{"model": "self-supervised image encoder", "norm": "layernorm", "lr": 0.0013, "eps": 1e-08}
Rows from block 3 of a small self-supervised image encoder, named by matrix and row number. Rows with one number within an expert belong to one neuron, the router's apart. Each number is 50 + 15 x the weight over its row's rms, rounded and kept within 0 to 99. All counts start at 0.
Before each expert's rows are labels from the 100 images, of 14976, where the router gives the expert most weight on average: "strongest on" is what is common among them; "patch colour" is the nearest of a few named colours to the mean colour under the peak. Only what is clearly more common there than usual is listed. The data: telescope images of galaxies (Galaxy Zoo DECaLS).
# router: router (model.blocks.3.mlp.router.weight, 8x384), inputs 0-63
# up: expert up (model.blocks.3.mlp.up, 8x192x384), inputs 0-63
# down: expert down (model.blocks.3.mlp.down, 8x384x192, transposed), outputs 0-63

# expert 1
strongest on: roundness: cigar-shaped
patch colour: brown; grey
router.1:10 49 71 53 45 47 36 56 55 58 58 50 25 56 40 47 65 49 33 52 35 49 21 54 45 58 32 18 37 60 58 64 51 41 59 29 58 27 47 54 63 23 68 36 69 48 54 46 22 42 62 43 71 64 35 60 28 21 42 54 20 54 25 32
up.0:66 62 33 45 46 50 46 62 47 54 24 42 69 43 59 33 50 64 35 44 67 72 51 59 75 54 41 45 41 76 69 41 54 51 62 68 52 74 43 41 71 51 30 50 78 65 55 30 47 45 42 43 57 51 79 35 56 65 60 42 61 65 49 81
down.0:64 61 36 15 34 39 25 51 22 53 59 29 54 53 42 66 45 35 27 53 56 47 44 63 44 63 38 52 54 52 63 82 57 64 60 50 39 31 36 78 42 44 84 55 39 50 29 63 41 37 51 44 50 47 47 49 20 44 27 53 62 35 50 67
up.1:22 71 48 33 44 70 52 44 58 48 82 43 49 55 66 54 54 54 61 39 72 59 59 32 26 47 56 49 51 47 93 73 55 67 65 52 59 23 29 66 70 50 47 51 49 52 66 40 50 44 42 46 74 18 61 52 41 52 67 63 70 33 62 46
down.1:64 10 58 32 64 52 58 79 53 67 36 35 62 60 47 07 62 91 27 60 57 44 64 40 56 54 31 52 43 69 26 57 42 37 30 37 64 85 66 75 37 72 52 43 87 52 40 30 24 47 64 61 45 42 45 60 72 54 58 44 35 40 68 42

# expert 5
strongest on: shape: featured or disk; edge-on disk: no; bar: no
patch colour: brown; grey
router.5:29 50 40 69 47 48 81 43 55 35 72 40 55 39 48 41 44 40 37 67 47 53 51 65 33 58 60 61 43 60 66 25 14 64 46 60 44 53 61 34 44 45 39 40 60 43 90 68 17 56 35 24 39 50 50 43 53 24 41 65 62 20 52 59
up.0:50 43 92 25 26 68 54 66 54 82 48 66 59 37 31 35 59 33 52 54 42 43 51 48 42 44 53 71 38 40 41 49 54 51 50 74 37 49 56 60 54 35 47 61 53 33 36 39 61 39 71 56 57 28 85 39 49 31 24 34 50 41 56 70
down.0:72 65 38 70 70 33 37 49 74 36 33 45 66 51 73 52 33 67 57 61 51 55 41 35 47 44 63 65 62 32 42 35 39 52 51 39 78 40 57 79 28 49 59 65 39 61 30 51 56 79 55 68 39 44 14 58 60 41 61 49 42 33 53 44
up.1:54 22 47 23 27 76 49 80 36 24 46 57 47 54 78 58 50 42 36 37 46 51 53 34 33 60 72 27 51 65 80 42 40 56 80 59 70 89 40 65 59 58 23 55 56 58 31 61 62 55 51 54 40 55 53 88 45 61 73 39 56 61 65 61
down.1:58 44 65 75 46 49 55 42 66 42 47 41 37 55 37 61 53 47 70 53 66 72 38 52 56 40 54 41 60 69 55 40 64 60 95 22 55 48 40 46 55 77 58 67 43 31 30 57 63 59 36 74 57 42 27 76 51 47 52 33 50 67 48 52

# expert 7
strongest on: roundness: round
patch colour: brown
router.7:44 54 59 61 19 25 77 54 66 36 58 46 55 43 49 56 64 45 42 51 57 44 54 71 62 39 44 61 48 41 47 50 77 30 57 57 64 67 45 43 43 60 62 16 36 60 61 46 48 44 47 82 36 60 36 30 53 57 60 63 47 33 44 33
up.0:16 34 38 33 51 69 45 59 50 68 45 47 40 70 55 43 29 47 53 38 45 67 50 58 39 46 58 50 46 65 88 43 43 50 70 64 44 71 60 43 43 43 39 67 62 69 38 48 69 47 38 54 73 32 60 51 51 39 35 26 67 74 52 51
down.0:14 40 36 47 32 59 72 48 55 45 60 74 54 28 36 63 44 35 44 62 27 51 74 37 17 34 28 45 64 51 71 51 53 41 79 49 59 54 73 63 88 47 42 73 52 52 69 50 52 53 58 64 59 58 60 34 54 68 28 36 34 15 62 53
up.1:49 32 45 35 36 63 19 59 57 68 60 44 33 47 52 45 42 82 57 19 59 51 45 58 58 56 64 51 60 63 50 66 10 53 65 28 46 42 23 52 64 57 72 86 57 45 63 68 45 45 61 52 57 37 80 72 58 39 59 52 31 67 61 38
down.1:75 72 63 41 31 57 69 54 39 27 38 56 59 39 47 57 40 45 15 60 81 36 37 92 31 73 56 42 73 50 52 54 48 61 60 21 31 36 64 44 32 44 19 41 46 52 38 28 59 51 57 51 59 52 56 39 59 52 79 64 54 55 75 70

# expert 2
strongest on: shape: star or artifact
patch colour: brown
router.2:53 38 50 75 73 26 59 56 71 69 31 55 46 48 38 45 37 65 45 60 19 43 18 61 53 17 46 40 40 54 58 48 51 53 42 44 25 54 59 47 35 57 65 44 59 70 64 64 43 42 34 41 56 63 42 41 52 73 71 68 51 58 64 48
up.0:57 53 77 46 34 50 36 50 46 81 37 53 24 58 56 58 63 58 68 30 63 59 54 20 70 45 63 42 48 25 37 44 30 49 56 62 58 52 24 54 48 57 65 70 62 32 48 43 45 52 52 36 61 31 80 62 62 30 56 55 45 55 78 50
down.0:33 30 45 24 63 27 67 38 58 62 44 36 34 30 61 32 27 61 61 56 58 62 57 34 25 26 47 31 51 45 52 62 47 43 70 51 26 54 86 58 55 55 40 37 72 32 54 29 41 69 48 71 67 56 43 36 54 54 46 64 47 46 16 70
up.1:35 44 57 29 49 49 32 63 51 64 40 60 17 72 47 44 40 51 57 19 69 67 55 23 58 35 54 40 58 51 52 38 40 63 63 55 45 44 20 45 77 57 53 58 56 63 49 56 72 62 50 48 49 38 79 50 89 40 57 48 31 67 41 67
down.1:40 58 63 68 67 60 49 33 76 49 49 52 41 31 45 88 47 83 38 45 60 37 44 41 59 48 33 38 51 70 74 68 46 45 63 43 32 52 57 56 16 71 71 46 56 40 17 30 41 42 50 84 52 45 42 57 61 49 57 80 59 77 68 18