{"crop_scale_min": 0.3, "patch_size": [6, 6], "final_lr_fraction": 0}
Rows from block 10 of a small self-supervised image encoder, named by matrix and row number. Rows with one number belong to one neuron. Each number is 128 + 32 x the weight over its row's rms, rounded and kept within 0 to 255. All counts start at 0. Numbers have three digits each. After the name is the row's rms in percent of the matrix's.
After each neuron's rows are labels from the 100 images, of 14976, where the neuron reaches its highest value: "responds to" is what is common among them. Only what is clearly more common there than usual is listed. The data: telescope images of galaxies (Galaxy Zoo DECaLS).
# fc1: MLP up (model.blocks.10.mlp.fc1.weight, 1536x384), inputs 192-383
# fc2: MLP down (model.blocks.10.mlp.fc2.weight, 384x1536, transposed), outputs 192-383

fc1.59 122:131115149093120159079196105134089172113184110086095183107171087138134130040156137113132131164124131168187110103142103119108157085176115159130121144117084144162095098128156096139138101173154132097154108139114135153077156128122137117193083097139122111124119109138100086141093080142140094049156139097154162147128132083100110105074088124128137149127097132067161139160146201175134135103113075138093163135062137107093170180120127106161133119063101083150137078112123127124128136109104065132113114088135059081150153156090088169143120114144139145154151105096177091079177122125122124114
fc2.59 136:132149121135112114080172152054110185153124125108117127115137118096121124127136118150095108119188132055116164122122134123153129125074131117079176220169057107109165123092168160153152148087212148103133052140135136137166166052091119143142149124215145098155059132125147116126133084146205102142119147104138141118143129129138142131129159149153052141137158137115169080113145157127161113148163108032100129149072186122078112120086120121178170123080140149211152108111132082134113144082136101153112118148075113126077113133112094115152154180127069138106095109084101084122160153162101122081
responds to: roundness: cigar-shaped; edge-on disk: yes

fc1.130 094:084158084111087147035158120084085087123206108128127097150149128050113158059103128112178103090154146119080119123137131119135111156151101078145063113123086160141159091120183122129153156157044151093132143107137118104101158151129129106183154125116140173068123097136140118228133059140160139127122115132103167131109107131124115132142135123103145131123093106141116131182152128143154049118095097095178115171161130157095136101130111131137106140118192123107115211118074156004120125118096043077135102128118105166101053131134082125150120185102088106105097135094145145099174127142102106170
fc2.130 082:175146201121138083141149204140143191061166122107150115082161118138150166119129121155137122097130133120161110131136100167144184124114116126093144126161099143060102190135119083181116088128154060130127094164145166130114176063096114123128138140118187117169078141127081143082105183111100095129162094107125152127126112064071132115111102099093070112118106129142127044161144129122151086098122139139111101074053141070143140117121171133179151102113066128123113071176198109189141115134167141171092125130131117064144173113127130099144133081154135149095137097128120095129064105086118124022
responds to: edge-on disk: yes

fc1.639 112:107111084178179105130135113134082127089145080117121158132106127154043148078073129104109137126117143148168048122094119173091104096096101108144113040176186166094124140127154174095111124131142146107129108139129158124162109133107155167150081074124106148121201125134147131136173158162130112133113087095161149203063149152107159166108137083157094199048121100119172135113122090137161155184173129127149131139208162137160146157181116122137174055178139145095174148155174172103065140153118109094161093128111074175128112162137179150174184158137104136123162137151142122152133143137171128138
fc2.639 094:147126102152151157129123133114180114147102157133199113121117178100148108135156168097105130089155102109160050099109138151107135115196086125112108050140128089146079107171105043071118147190159130197078151112149192077096082143159095149152117081116225121086130106172050144088137122089122131149167125195101173170133151155129131064133088123134172124113124207138159144139086113157092049056134100196150067131182093115120129070081138089100116149141095167141100109113148135135090119148114099116144135147118143127123177143136115095078083114122141125157086155102133107124081129122104150121
responds to: edge-on disk: no; spiral arms: yes

fc1.163 112:091207119077150103105131179178118146127135084121090170152089144135126173133109115124160087120133133154208114130119182113070183127131137092084178112109184110155146152122099126129123119119122110087152150102136072131122108071121132126099142107130142122142135144104116143135102163123138107111093037080126141110078133142105146126136111193145157135140164040097111138124162111142134190138080123098089129115120163116107142150197163137157149080133099149142151095115191130087136193167105151111130118113142010127118164071107156124115143056128100118074178157107135079099135154119093096128
fc2.163 103:168153129177112128106147134186155154153117130132170100144124176085139133196127112186091153068189117061153166126115087172128149140070087146128112150132140137042139116195146184127103132148090135133161026173142125097119116141148052159089082120128130095132115139161177134067129142141124124152171117138093135099108088082180153088092143085075101090131181142132119120104063135096069127119119138122123159106085119063115183143172066114142116165136100135156169124111127098166090149142170108164124115099048147103092168191083134171127150143098128090078150149068107116134107105140117110044
responds to: shape: star or artifact

fc1.704 100:098123123098125074147169173130120109133180048100122105104138117169070154138116124113148067122120142126117107096092171130132116114134099105188143128086086101131108124061083126169172141122131128046144114127101121157149166130099168117143096102181085148086122146044150148188128153129185122103089066112206109148109212121103142148106095134159120112106079024122113115113204110168204127153172115116143112140165110175125133131158112147204089063139108153111096133121098143074146169129121181124151151129137106121113136073147135113156190113093149098093074129167146105145142160084132108127
fc2.704 099:180094094159168108137189099122117116100132143105166183115118130093163125126167182131105182119114101120143088154161114206085134114136166183148112117120123137055114162151139068106142134149130158134125058101149098109117119110146049146162077133160197125098099151119123120193113152109169176077133133143147189171182130107146139089118115088077110147164126166155197127119145170122102095099165124157105109171109109131108172083075100072193144111125092173183150116125143131139118164120081093127105188167070088108093141125121101127170085156124126111156108120133101131095143079190114153037
responds to: shape: featured or disk; edge-on disk: yes

fc1.601 086:149107119135142124162125104077139090159255136127126137122171164140115174128137110105139148138124164086204132135112131119162109120118120086179141180148096134140160150123114124153107214167102153088135152142067094126114104128068153060137128106137130065171100106000142150208073126114150102103236078132176140154103141127122177137127126098172109140122064095118115106073151128136115068123129122132103122101166162137120104098132114118127156139121082107173128174156111114120189123135142158187142097096128147187066076097119133100138166093148107136116094130105128092106169145156114111112
fc2.601 081:123178154137153102131120118159107178084108118159125157123122136115121125141170155138117131081139168102158132122104097129110159152091132175114129120073230117046103149183139124123061130154097065133145055162170140179112121111155105159123055153130115158146037187175141116097139154161099127118172156146097136133140144079113179115142145129105074141137195151104152087154084121142130180115109127123130122085048057093107209134137149115140122143111137173121142086144185069158138162211115117134057153112100074099092175133130131114134099107115187119130164129133117097106111132115133123042
responds to: edge-on disk: no; spiral arms: yes; bar: no

fc1.282 090:061137102127100125103117179116104123169085123120074171138142134166103087133084117129120144120140172152166106055136124147109123118139114130121134129117098164172136101191135131106150174105100162142122159157193097116134170145131164119140112140142132088096186161148144155117102138169114134090097177115116113138092177145171151129105143128141133113103111086097118198097058152138152144172099098143134110176215137152175102113139125090145099125162190151127130103160049197082136107194082112227157101127127137165062067162112112163098087121112129125123195194103189149105147147128127097138
fc2.282 088:174100080149168120181134143097151177077104142150181125114163170121146131125115192159123174073115134092120124144124123160133134164124080113092157106128105106087116125148138116180084084151125051148101125126154149084086137110079087099103118137127167090102098142118123137099128141133115163149133123117139149170137094052103118109123135081102040099152130086133134092103128114151109101089146158171137143104046144099103131166118129119134116115084086091128041117145185088179090152104172145106096107161129156095188146081150161106166122131171119118076120075118039139150099121104108113024
responds to: roundness: in between

fc1.4 117:100151091160125068086160112117097115123164000136130162131094136148119144114104157151137099106156101115173118104090126166090128092138141104094095112094161152117081132128136158112121131159101120088170125113127139166111135067112133111155130077211118095045143090111150159125167132179131125153116124128076128142127144117032100187169130122139120101126155072120138122086136164210169119163208108171166140137123128106067103113166131168152109117105105117090117085191151130084111174090128112124105106126168042119095148128145100106151135122112089098120149129145123133141142120153143129146
fc2.4 127:172126183089155120125198184085175113147113177155104163107130092166110153094067079170125120165121106088098151180105143163155166139110114051209131164154121093134116159099118149161131115157150121147118078196136111130135179080164134111088094148121129103151083138126148092094141138114121118106115111072150134135077135062131106131126133097140083098125117134153119076163116159143135145139089141093134113143054160153151108104116101152183161138155119141139141117120100087204112089128119139173085150137105085048100148102135112105133110144187169158144153092133150156129106152076108112106
responds to: shape: star or artifact

fc1.455 106:151202084146135075185122145103136110163168135137131085179205157074162141177077128139103118119133129111143172162103109087130178215107181073174134134113172117120180158051169159174120137068119175131136125160086110097133098197093129157059147140105114164130115102122202130147134150109118213113074162108141097115166143110150141106156152082132105134146148070144143101005177126097112098142118169064111138095137148094141138121125169121147133126149139189182113151070158117153138115114154165118135182122094143128128105157140124163131138119121134127114131147162083126144154156176140149134
fc2.455 101:109186124166060042108102150133086123112158096124122100079104141092140139102129131147139174115094188099161143119067083131137159159046158093118113107089134128032149090167137151131114145133110070126160084159188109133105183078102101096096121175157146129126044122171152116155139084169163138201151115111089130114132080049110150112159110151094113120142146134151144124141099131168148120127124131110121135122044132121063137162147170113127153144100129142155137139067135090143157121135136098103078128177112077077142156106161136150096123115130120130131177080132099129126095103111146188072
responds to: edge-on disk: yes; roundness: cigar-shaped

fc1.346 103:144154114128132108157134129075139102166196140120101198174095126136128196116138091154163069125095112121107142153118116146145164176121163054096148106152125132116156117036122144201142138134133130132072106131086163141130108093066139097158119119143119151130116089091132121178068153143168147131094107097164150134153157146130134106133143153126057119146196041101127024081149085112133072124144149146163115139145138169102094108110197137143126106122139119154179119124151117163139125114135178168137119108117144169163176130081141173130119128156142148075117112112076152133176116140148104134
fc2.346 096:118094112110203099164112027160071199123148145096115140114174108144122190147167115148111159082156178114135137134109121116160113157128113202160128124146126066156110178099156097106137082108116113137192087075165131115160121140090117101129133160129105137168095158172140097135175123157107111133148103118128114156220143094111124151132142125174089163106114169171128104142123117092149162128140110112092087077043113162136157088132079105099146139127136131121148096138182092189079132089112132127072103120102086100119135166142132071160151137121141085159082067169093081158140129130130106023
responds to: edge-on disk: no; spiral arms: yes

fc1.713 072:145177128114100130153097140137176112180161146125107119142094152112164124170149128135106167102108137129106158069106123113172136170111075114132119174103100134176132163120084097147090052051213134128140163146168128115124152115046146129043191151131153152134133111098127177103140109101097148154085059126121124124172118128153142178133102135098115149133151140139104097140103111067155157111099160084212086111164140163177123106088149106121136162142148144121124120107112114116183084121144163125141098163117164114136146163146101141092139146130158145146166099126118167131193114128166144150
fc2.713 078:124128138120199103167158168149111177168139129058167101154182157136154159107119146144118167099162170122125139145084142170141170153069108116141129155196130103000119179115170109165132120099133156120156066127142113085111144155128071143123122122150162175129107130105147117159139186130165142165115116117161165133108125076096147125123103100092105140112096118168146121105163090132169129117131135167111086149107185118162187173149190081160149087172070162133127141182140146168090117153136154122109096202098145098153128145138134198164161157102152100103107124175129069122116102121097103019
responds to: roundness: cigar-shaped; edge-on disk: yes

fc1.645 108:179129104163164096160143160143120193172182062081126176177121136164162159100067184122133176122117149129150100144124119176111177150160121163152189109125159157166127139093157061103135142099138155143188129070161147124111119110086133158140089060138161087146114173129155121155148173223108163104122086115113157169133164134094171109116132070132066178117160107152146108101093170123151141058128099130113136144158168182165118126184164093126128045172165141116105070157172150115109145167127146114119067127084084139162135113147152185162164122169139151119130136168114125143170148150156126133
fc2.645 099:166125112076174137119202093099181125140104185180157177106139110147097101096096094116089127161114067131106079142131169179166076093152085098126099096089116067176066096125101094140150113179147175190110142131140189152140142128173142141176086090135170122078145142121068103085156091119123155078119144120130133202092189161105134140124132150172161110143186172086159148131108194193133087115141081123111102128173080136143156075065081108147150140160141131158108115078093136150123125145079090168145168114116105130130146117124115094105100125169173137119136159099165079137145170059083102152
responds to: shape: star or artifact

fc1.490 070:113122110129138110132131125183159122141185152144115169161130145124125186104135122131101141130093105127030130091090102164172088109151133164110136129079114168143138053099042028163097113052179106125100135097172144111073117061058107109144118146108139115106132154086123138105146104103134120160105046100085114140170109129149135079141132126119142118113156165175134100215097093126111155111128129115165094110151160146129114077136140142145113178101156129134139073064149093083158121143111087099128135177117098090087181175119082126120093150140143139124161125151098169080136113146154165147
fc2.490 065:107132134101173098153151146158105202129142109058126147183164109159141158118144108166150139135158130122171115136078128151157161140056072105144128133192169055014110182119169096186127103151125142085159064147135102141120124140134112141138100112122128164115146102124095125145138161118149116136133128123162121108169157137110163144121123151109137162103137138141121097131159072150155163143123137122108121135136163153160163148144205108146118088179024159100178159149186136209110097180144169135137068149121109101140175167118105157134143140080162108126087124200141045112142123133102108045
responds to: shape: featured or disk; edge-on disk: no

fc1.58 102:140157114072135121134184209118150121129157101093147129108144164192111114093078147090135061115183191117119124183143128120148094146132131103137157166089130131140139146021114113108165216189124096123136130103153090138115197109093143096207138106201153141139114152096138123195086124098186124125147129046179182106102163110123136118086133127141102142129159051140080061086125103202116145105116132187141122193142179155159150117111132116150098112121133149104115123108101110125131110139111126113132074187142110109105117132120087130174104134097141135090049143159110119112117144093113131129
fc2.58 109:140126123160154092138139138144172134145131137131153173135108175104131105183181180130112131105186093064147088124119097121091149136127110174132149135127143110107080147163062110109075111184153119153092076167133170104133073131178086132150064094135122169124018129178092116098139160108085142112160143176137144121151142053117109103101126135120076099139192178148138082163130107128117085071130115130142103142064121066130099114115110119126133115124103139116142089126166084139101129146107139110069138143066118063103160133144100122178086148121185072164133148090103096093146138160156156028
responds to: roundness: in between

fc1.744 112:101104133156100118116155145123089116149176113051202090131120148128159108110097156122087198131134114133137091095162137129069134132168156161121124138098096101116076115151126088136138093157157133145142137132157173068101134138100066061146133091156168155108143090139140132135191103135183173167139146156137191172100126104140083100142042070109124124096141127134148154096146100204122145094146113213112087133091100124122111129115097052129198100130075130158154177127095103115120145101043063074136156170134145096122098140180106117143141108039115090097111112124066136135136098152145171117
fc2.744 116:147124147138080083088095153165097046126148125124157124092150098102106172131191159116106070085126135115149164148108154101133076080115134137107159132167103140104129083117169146179153074067136135130115095110123161163144125096093171120093128123183136109154138118104072120202123109138184143097133119080155153072176085145087104142102170127196123118093120100147139131113118156128150129154174093114098185124154095130083204165128160147142090120104116178139072145206087094119105115129174163145117145151156169056068148141065164168084169112111090088122176138090114049178113191167076095129
responds to: roundness: round

fc1.519 121:132134161161174104106147120167088144089186152126131119096142140140107125106106127153000153104112139150150076143149143185133082050137092154095115140144116112137052163127169107169146084104147113117100097147138222068147114143148106148131103064151204182135128134126140119116165122173169070083156164134159169224162148121113147151061174082146138135092113129145189127115188127096153161102193080141067140101113116117143141138103097107134136119107126100095181174138099123197120180101153120129138112154053143134091123124064148112195172059095116137074104141090082097162122157155069111075
fc2.519 122:119160094176094114147114168188185166108145128176092104159164132062093082135133127167138103091141152092154128148168057133157149166181142155135096177112102186144185098168148147157106102178118078136082142144129119114139130119185157160106124095131152111104098160163139130090081157145142053112146160140121079144111116073151125101150190089079090074164123184129134100105111149120127082130114160171162139116075089114094109104148178163159154134107177050147145108127089082196202148173144148145052132105127146073143135105111129166127107120120086101114164112075050175105085100154140122110
responds to: spiral arms: no; bulge size: moderate

fc1.418 112:132076068159157078158130123147105206137146105101127152136137133151098195108060185122107097169108135137110050094149132161101120120197091128133211126107119140168081121114115117141162121123187132129065112078127150084107150065092117153130121100135161103154156179136145102171111168198137106088086121134119167205120137163099186100099108119129103140121161116148220086108149163117183137107170100154105136125196147134163161157123141077153138066121110125088142118158154173180120139153079172162143058104067107167134117135124153160157151143115189098165077183147114129134135109137107169099
fc2.418 103:111175105176108105071152093139139148116168092153143173152132138127103128113156144125125108113128084102166127139155120146124102105135128137085178103129157115134127095189102128138102076205096070142097112131171136149076127103154158107113091126171159098077138140177098127115131095155185096092142168110068133175134136130127084078156175138164119055149192154086195133107089165164070114104142120150141166101115067103086103115141182144139116133104130106193129093125116105139165154146101102140113183080126107110089167124095069095119069082133127110115147147050106147141095125154145153144
responds to: shape: star or artifact

fc1.49 107:148137131130084120108183193154141136084078113112111152069121142148123102082093135083155087090172176159156144160148101111147090114088159110187126086122117117072129097113131135125128077150120087125073085064087130166094197092141108093173107120149133188095112131146104089136077075115141115053121167141142166137094137121050124101106115097103124128176126127063112124150150203152116102119096120151146116151154147121107153180106184113163108134139204141090132129156124179101099148133121118129138215128114115085123151156099119123133115146121192121118176137159195139043158117052108106084
fc2.49 105:116140131160199114149151139088123129066122104126131156094150139138119120112137103119181097118135148078139160140144135073107056167125145089121148143103117146173184108124123144152100128152130037125102149201101057151133152128113148175167143160097175085132000093121146071095105116127113087123116133090130146089080094096111152097164177136200152123174140117103107097140098141171066127122078144198148177126042129117077148162131192120130153118076151123142124158118101111129124102179135111168076170135171098127132125113111113149110144111132135128156119081134134121107102143074117132127
responds to: roundness: cigar-shaped

fc1.352 120:144147079205122025096147102120169126113111101108149113122165171119130094137145164139074182110118102060135160155156128115109137071099127075105099151133142110097120120149141189145207127101194145119177124122120091095118123156089126141127123100152184179096150132134221109153139131133186160094129188108196157128171171129179084112135171121122139122127099105106123116076192105117079144097156133131127141170112140158148112117127133113142092107127167145152154144130161124136126178098119157121112209220084157157117130125062109120165132126099080097129149141206059115104151131126137163045
fc2.352 135:160151142132193118130133140148132180144123167205127165140095112071138100144156121158072169130132179134113150092139104130132182136130207149148137109118203146118153149115159139130152198124098163143134107152135100137178079163119099153118102116142094184117139226128203156114106127129141145117113137105106109135121123115128119108125138078117104139176094140134119076083100163062120157137130202071123142144106086107198061125074136135128131200108156109130213100127127136129101162148134137093113126099061137126112133083137141162174137160165093156106129149077095193102117162130134106104
responds to: edge-on disk: yes; roundness: cigar-shaped

fc1.741 109:119161165148152150142104132194078206159222119142146154110101106128114109091158118161061124133130150127191100137129176150080148129135104202110137150119181103129099164120158114103120122104121153131084088170111132078133095149151133162127122101154149135137204167141127075075139147193139084109159132132113165134147100134151151101126143077157123150139150142131160133116124112095119171128102130111072151077088093117156158151128172084118115131202118207142140105127148145172094132171082124061136123108084113121130118133106130176120127057101153119118067138129133102145128147148107126116
fc2.741 100:102106138099206138137193111146112197199179126163109173187128085184089155123162110121114125154135149123093140141139082106180088105107142137137163182163059141161113121081118041162098110170089143071137097127118084128162108156109175101169083156119119160146094186142159158151076103121147076082150153154164080179134200172163173158119187133216112108129167183088171112106113154110116103129128129146122104078145121162130134109138111158158085144123071097149176115155116168200156159109158133145167111083102105172099134146087098167160111125095158100071067163108109115110177143147143126114
responds to: roundness: round

fc1.280 119:148124132095135174106143123106148150147067121105102140133119159132126102108131172136102054152179139226178107190167113132095145143177181149074150146133089140105128119127139075110179097154118162125031144177071147130091121104166129095172112093124173151123112079137116072115102137121177138069114148161158155118120134126159130102090120106099107121174131163104114119134155111148106055105136103113149135180110133090098137129110089050148133102096123102149133159053146099116109124107076076138150183144134091141124185158117069120159115186084130094142044172134146103056126113170162138110
fc2.280 127:163147138125117138139143126096182144127095129109082138080131129132155122094108149135179070169103109084134099123165104192084119189157107103074135147115124149163141150133117087173108113151204110109104133221088129111116152075148110134172117111091199085120075109146124134074077103132107145095106132148160133101148147120143183086079139165145130099168167160062109093195140115179043090116111101106110120102099127129055120126121101087156130102058111098173128090090119091149156134110110081233140101076157110164044132161124103079177124149156127124175065137134101089086123192105157158116
responds to: roundness: in between

fc1.387 103:130118127169123063149145139150132118125057073093097100155084173145116107045137124078148132098165131152155147207129122100060125097113178143148097051107144091109128149152158141112111091165114156102148120153169104134100134122161138169137112137171088216073154102145140067123123089134119152055146123149128124153091104125074123101153145116133116135156185124088108146119121127144095141141116111144146141164175125124152167148151158100172134105209152140157097136107120197088119119134122055136179255156113088102104102152146107127139125117138144105128190136147144138083109141141120144107
fc2.387 097:145140117180167168136138109123168147075101085167160152115154169109111108153152151174139107140149143078156136158157150142059062162145131103067162167101121129155179106126083152132107114154127062148111129176080091144136115130115140152161130119148177043114028103100121081087097139128124104120112154118132165105087098087163111044161171113155094095195186081097135062099104145144040117104094182185173186133094132035088156166119164124099133114059135131150156139139131116112132127143124125153096157127126116113079136123100097143123129157128105115090116102084119143106097144109156135093
responds to: roundness: in between

fc1.480 116:049136099182120124097143147135148116128143114073179119135099128152148136089111172103040107133170113135163106111170168138006122109181130169136127127103138125149085128140147138120151102172150148141108139126120117068138123102121106073149125096200138162131145089121142085142150120202175168152140105142124163180135126094137086093133103096145091122113131120138179107066179117160107124114154111184128079150103114134127109131084098030150135109120078149158130150120139117114100156094055127115135156191117110100122126111158100138155138145043132095139082128132103128107122120151112195124
fc2.480 119:118133153135098110106091160188108080142132139143136123085122087061106203149181143156127061108089148085145174152119138123113050124096124138122123113124157100108123118115176133155112094093123153111100110088135175198176124064134189110092129169157126093147160139132098107172101150101151103078126124116152159089145128141124073155104174115181116109110156114156145143102091153104149130181154123078112181118154114123066196151113131147128087188120146173172095131154118110128099130134180137139138160107138151084076132149069185182087124130145099134145175152069157065135092187189109119116
responds to: roundness: round

fc1.469 124:122196168130131147092104135167101161162053106135126144073156073136122149190171135138108065121113140094118110140135137104127140130131162147165160153181157053139129133082161099115106069141157114124126131106133170137133130209113131110110103151127106126131132151081143172099135108160111133133144132110086106170155112161123132137140144177129056214136141148074118046140099115142095161111075117128105140138092142143109158210136143145141128111131122135114129084133163139157172182113129151114178118110132120129238158093167130213123112114121166153136139119124091125137146133151118169115
fc2.469 135:167136110145120122194101122057214064136022142116170105177116211093170104158086154118124142094126119132084134163120138102071159166188109040110109098099157121149149160128129167124143120085187136148125197157104117092123097138148143130110171096146137136108120079077140116110121152068139188149086113139199149129117107099128162117139073130117135112143086076158107160102179074126130146108150174158158134173137124109122109109120115096106140099139093117109091140145150126101086101144125161126107114176136202117108085115148133125161158209138108169121130124110113136116111170134150128124
responds to: roundness: cigar-shaped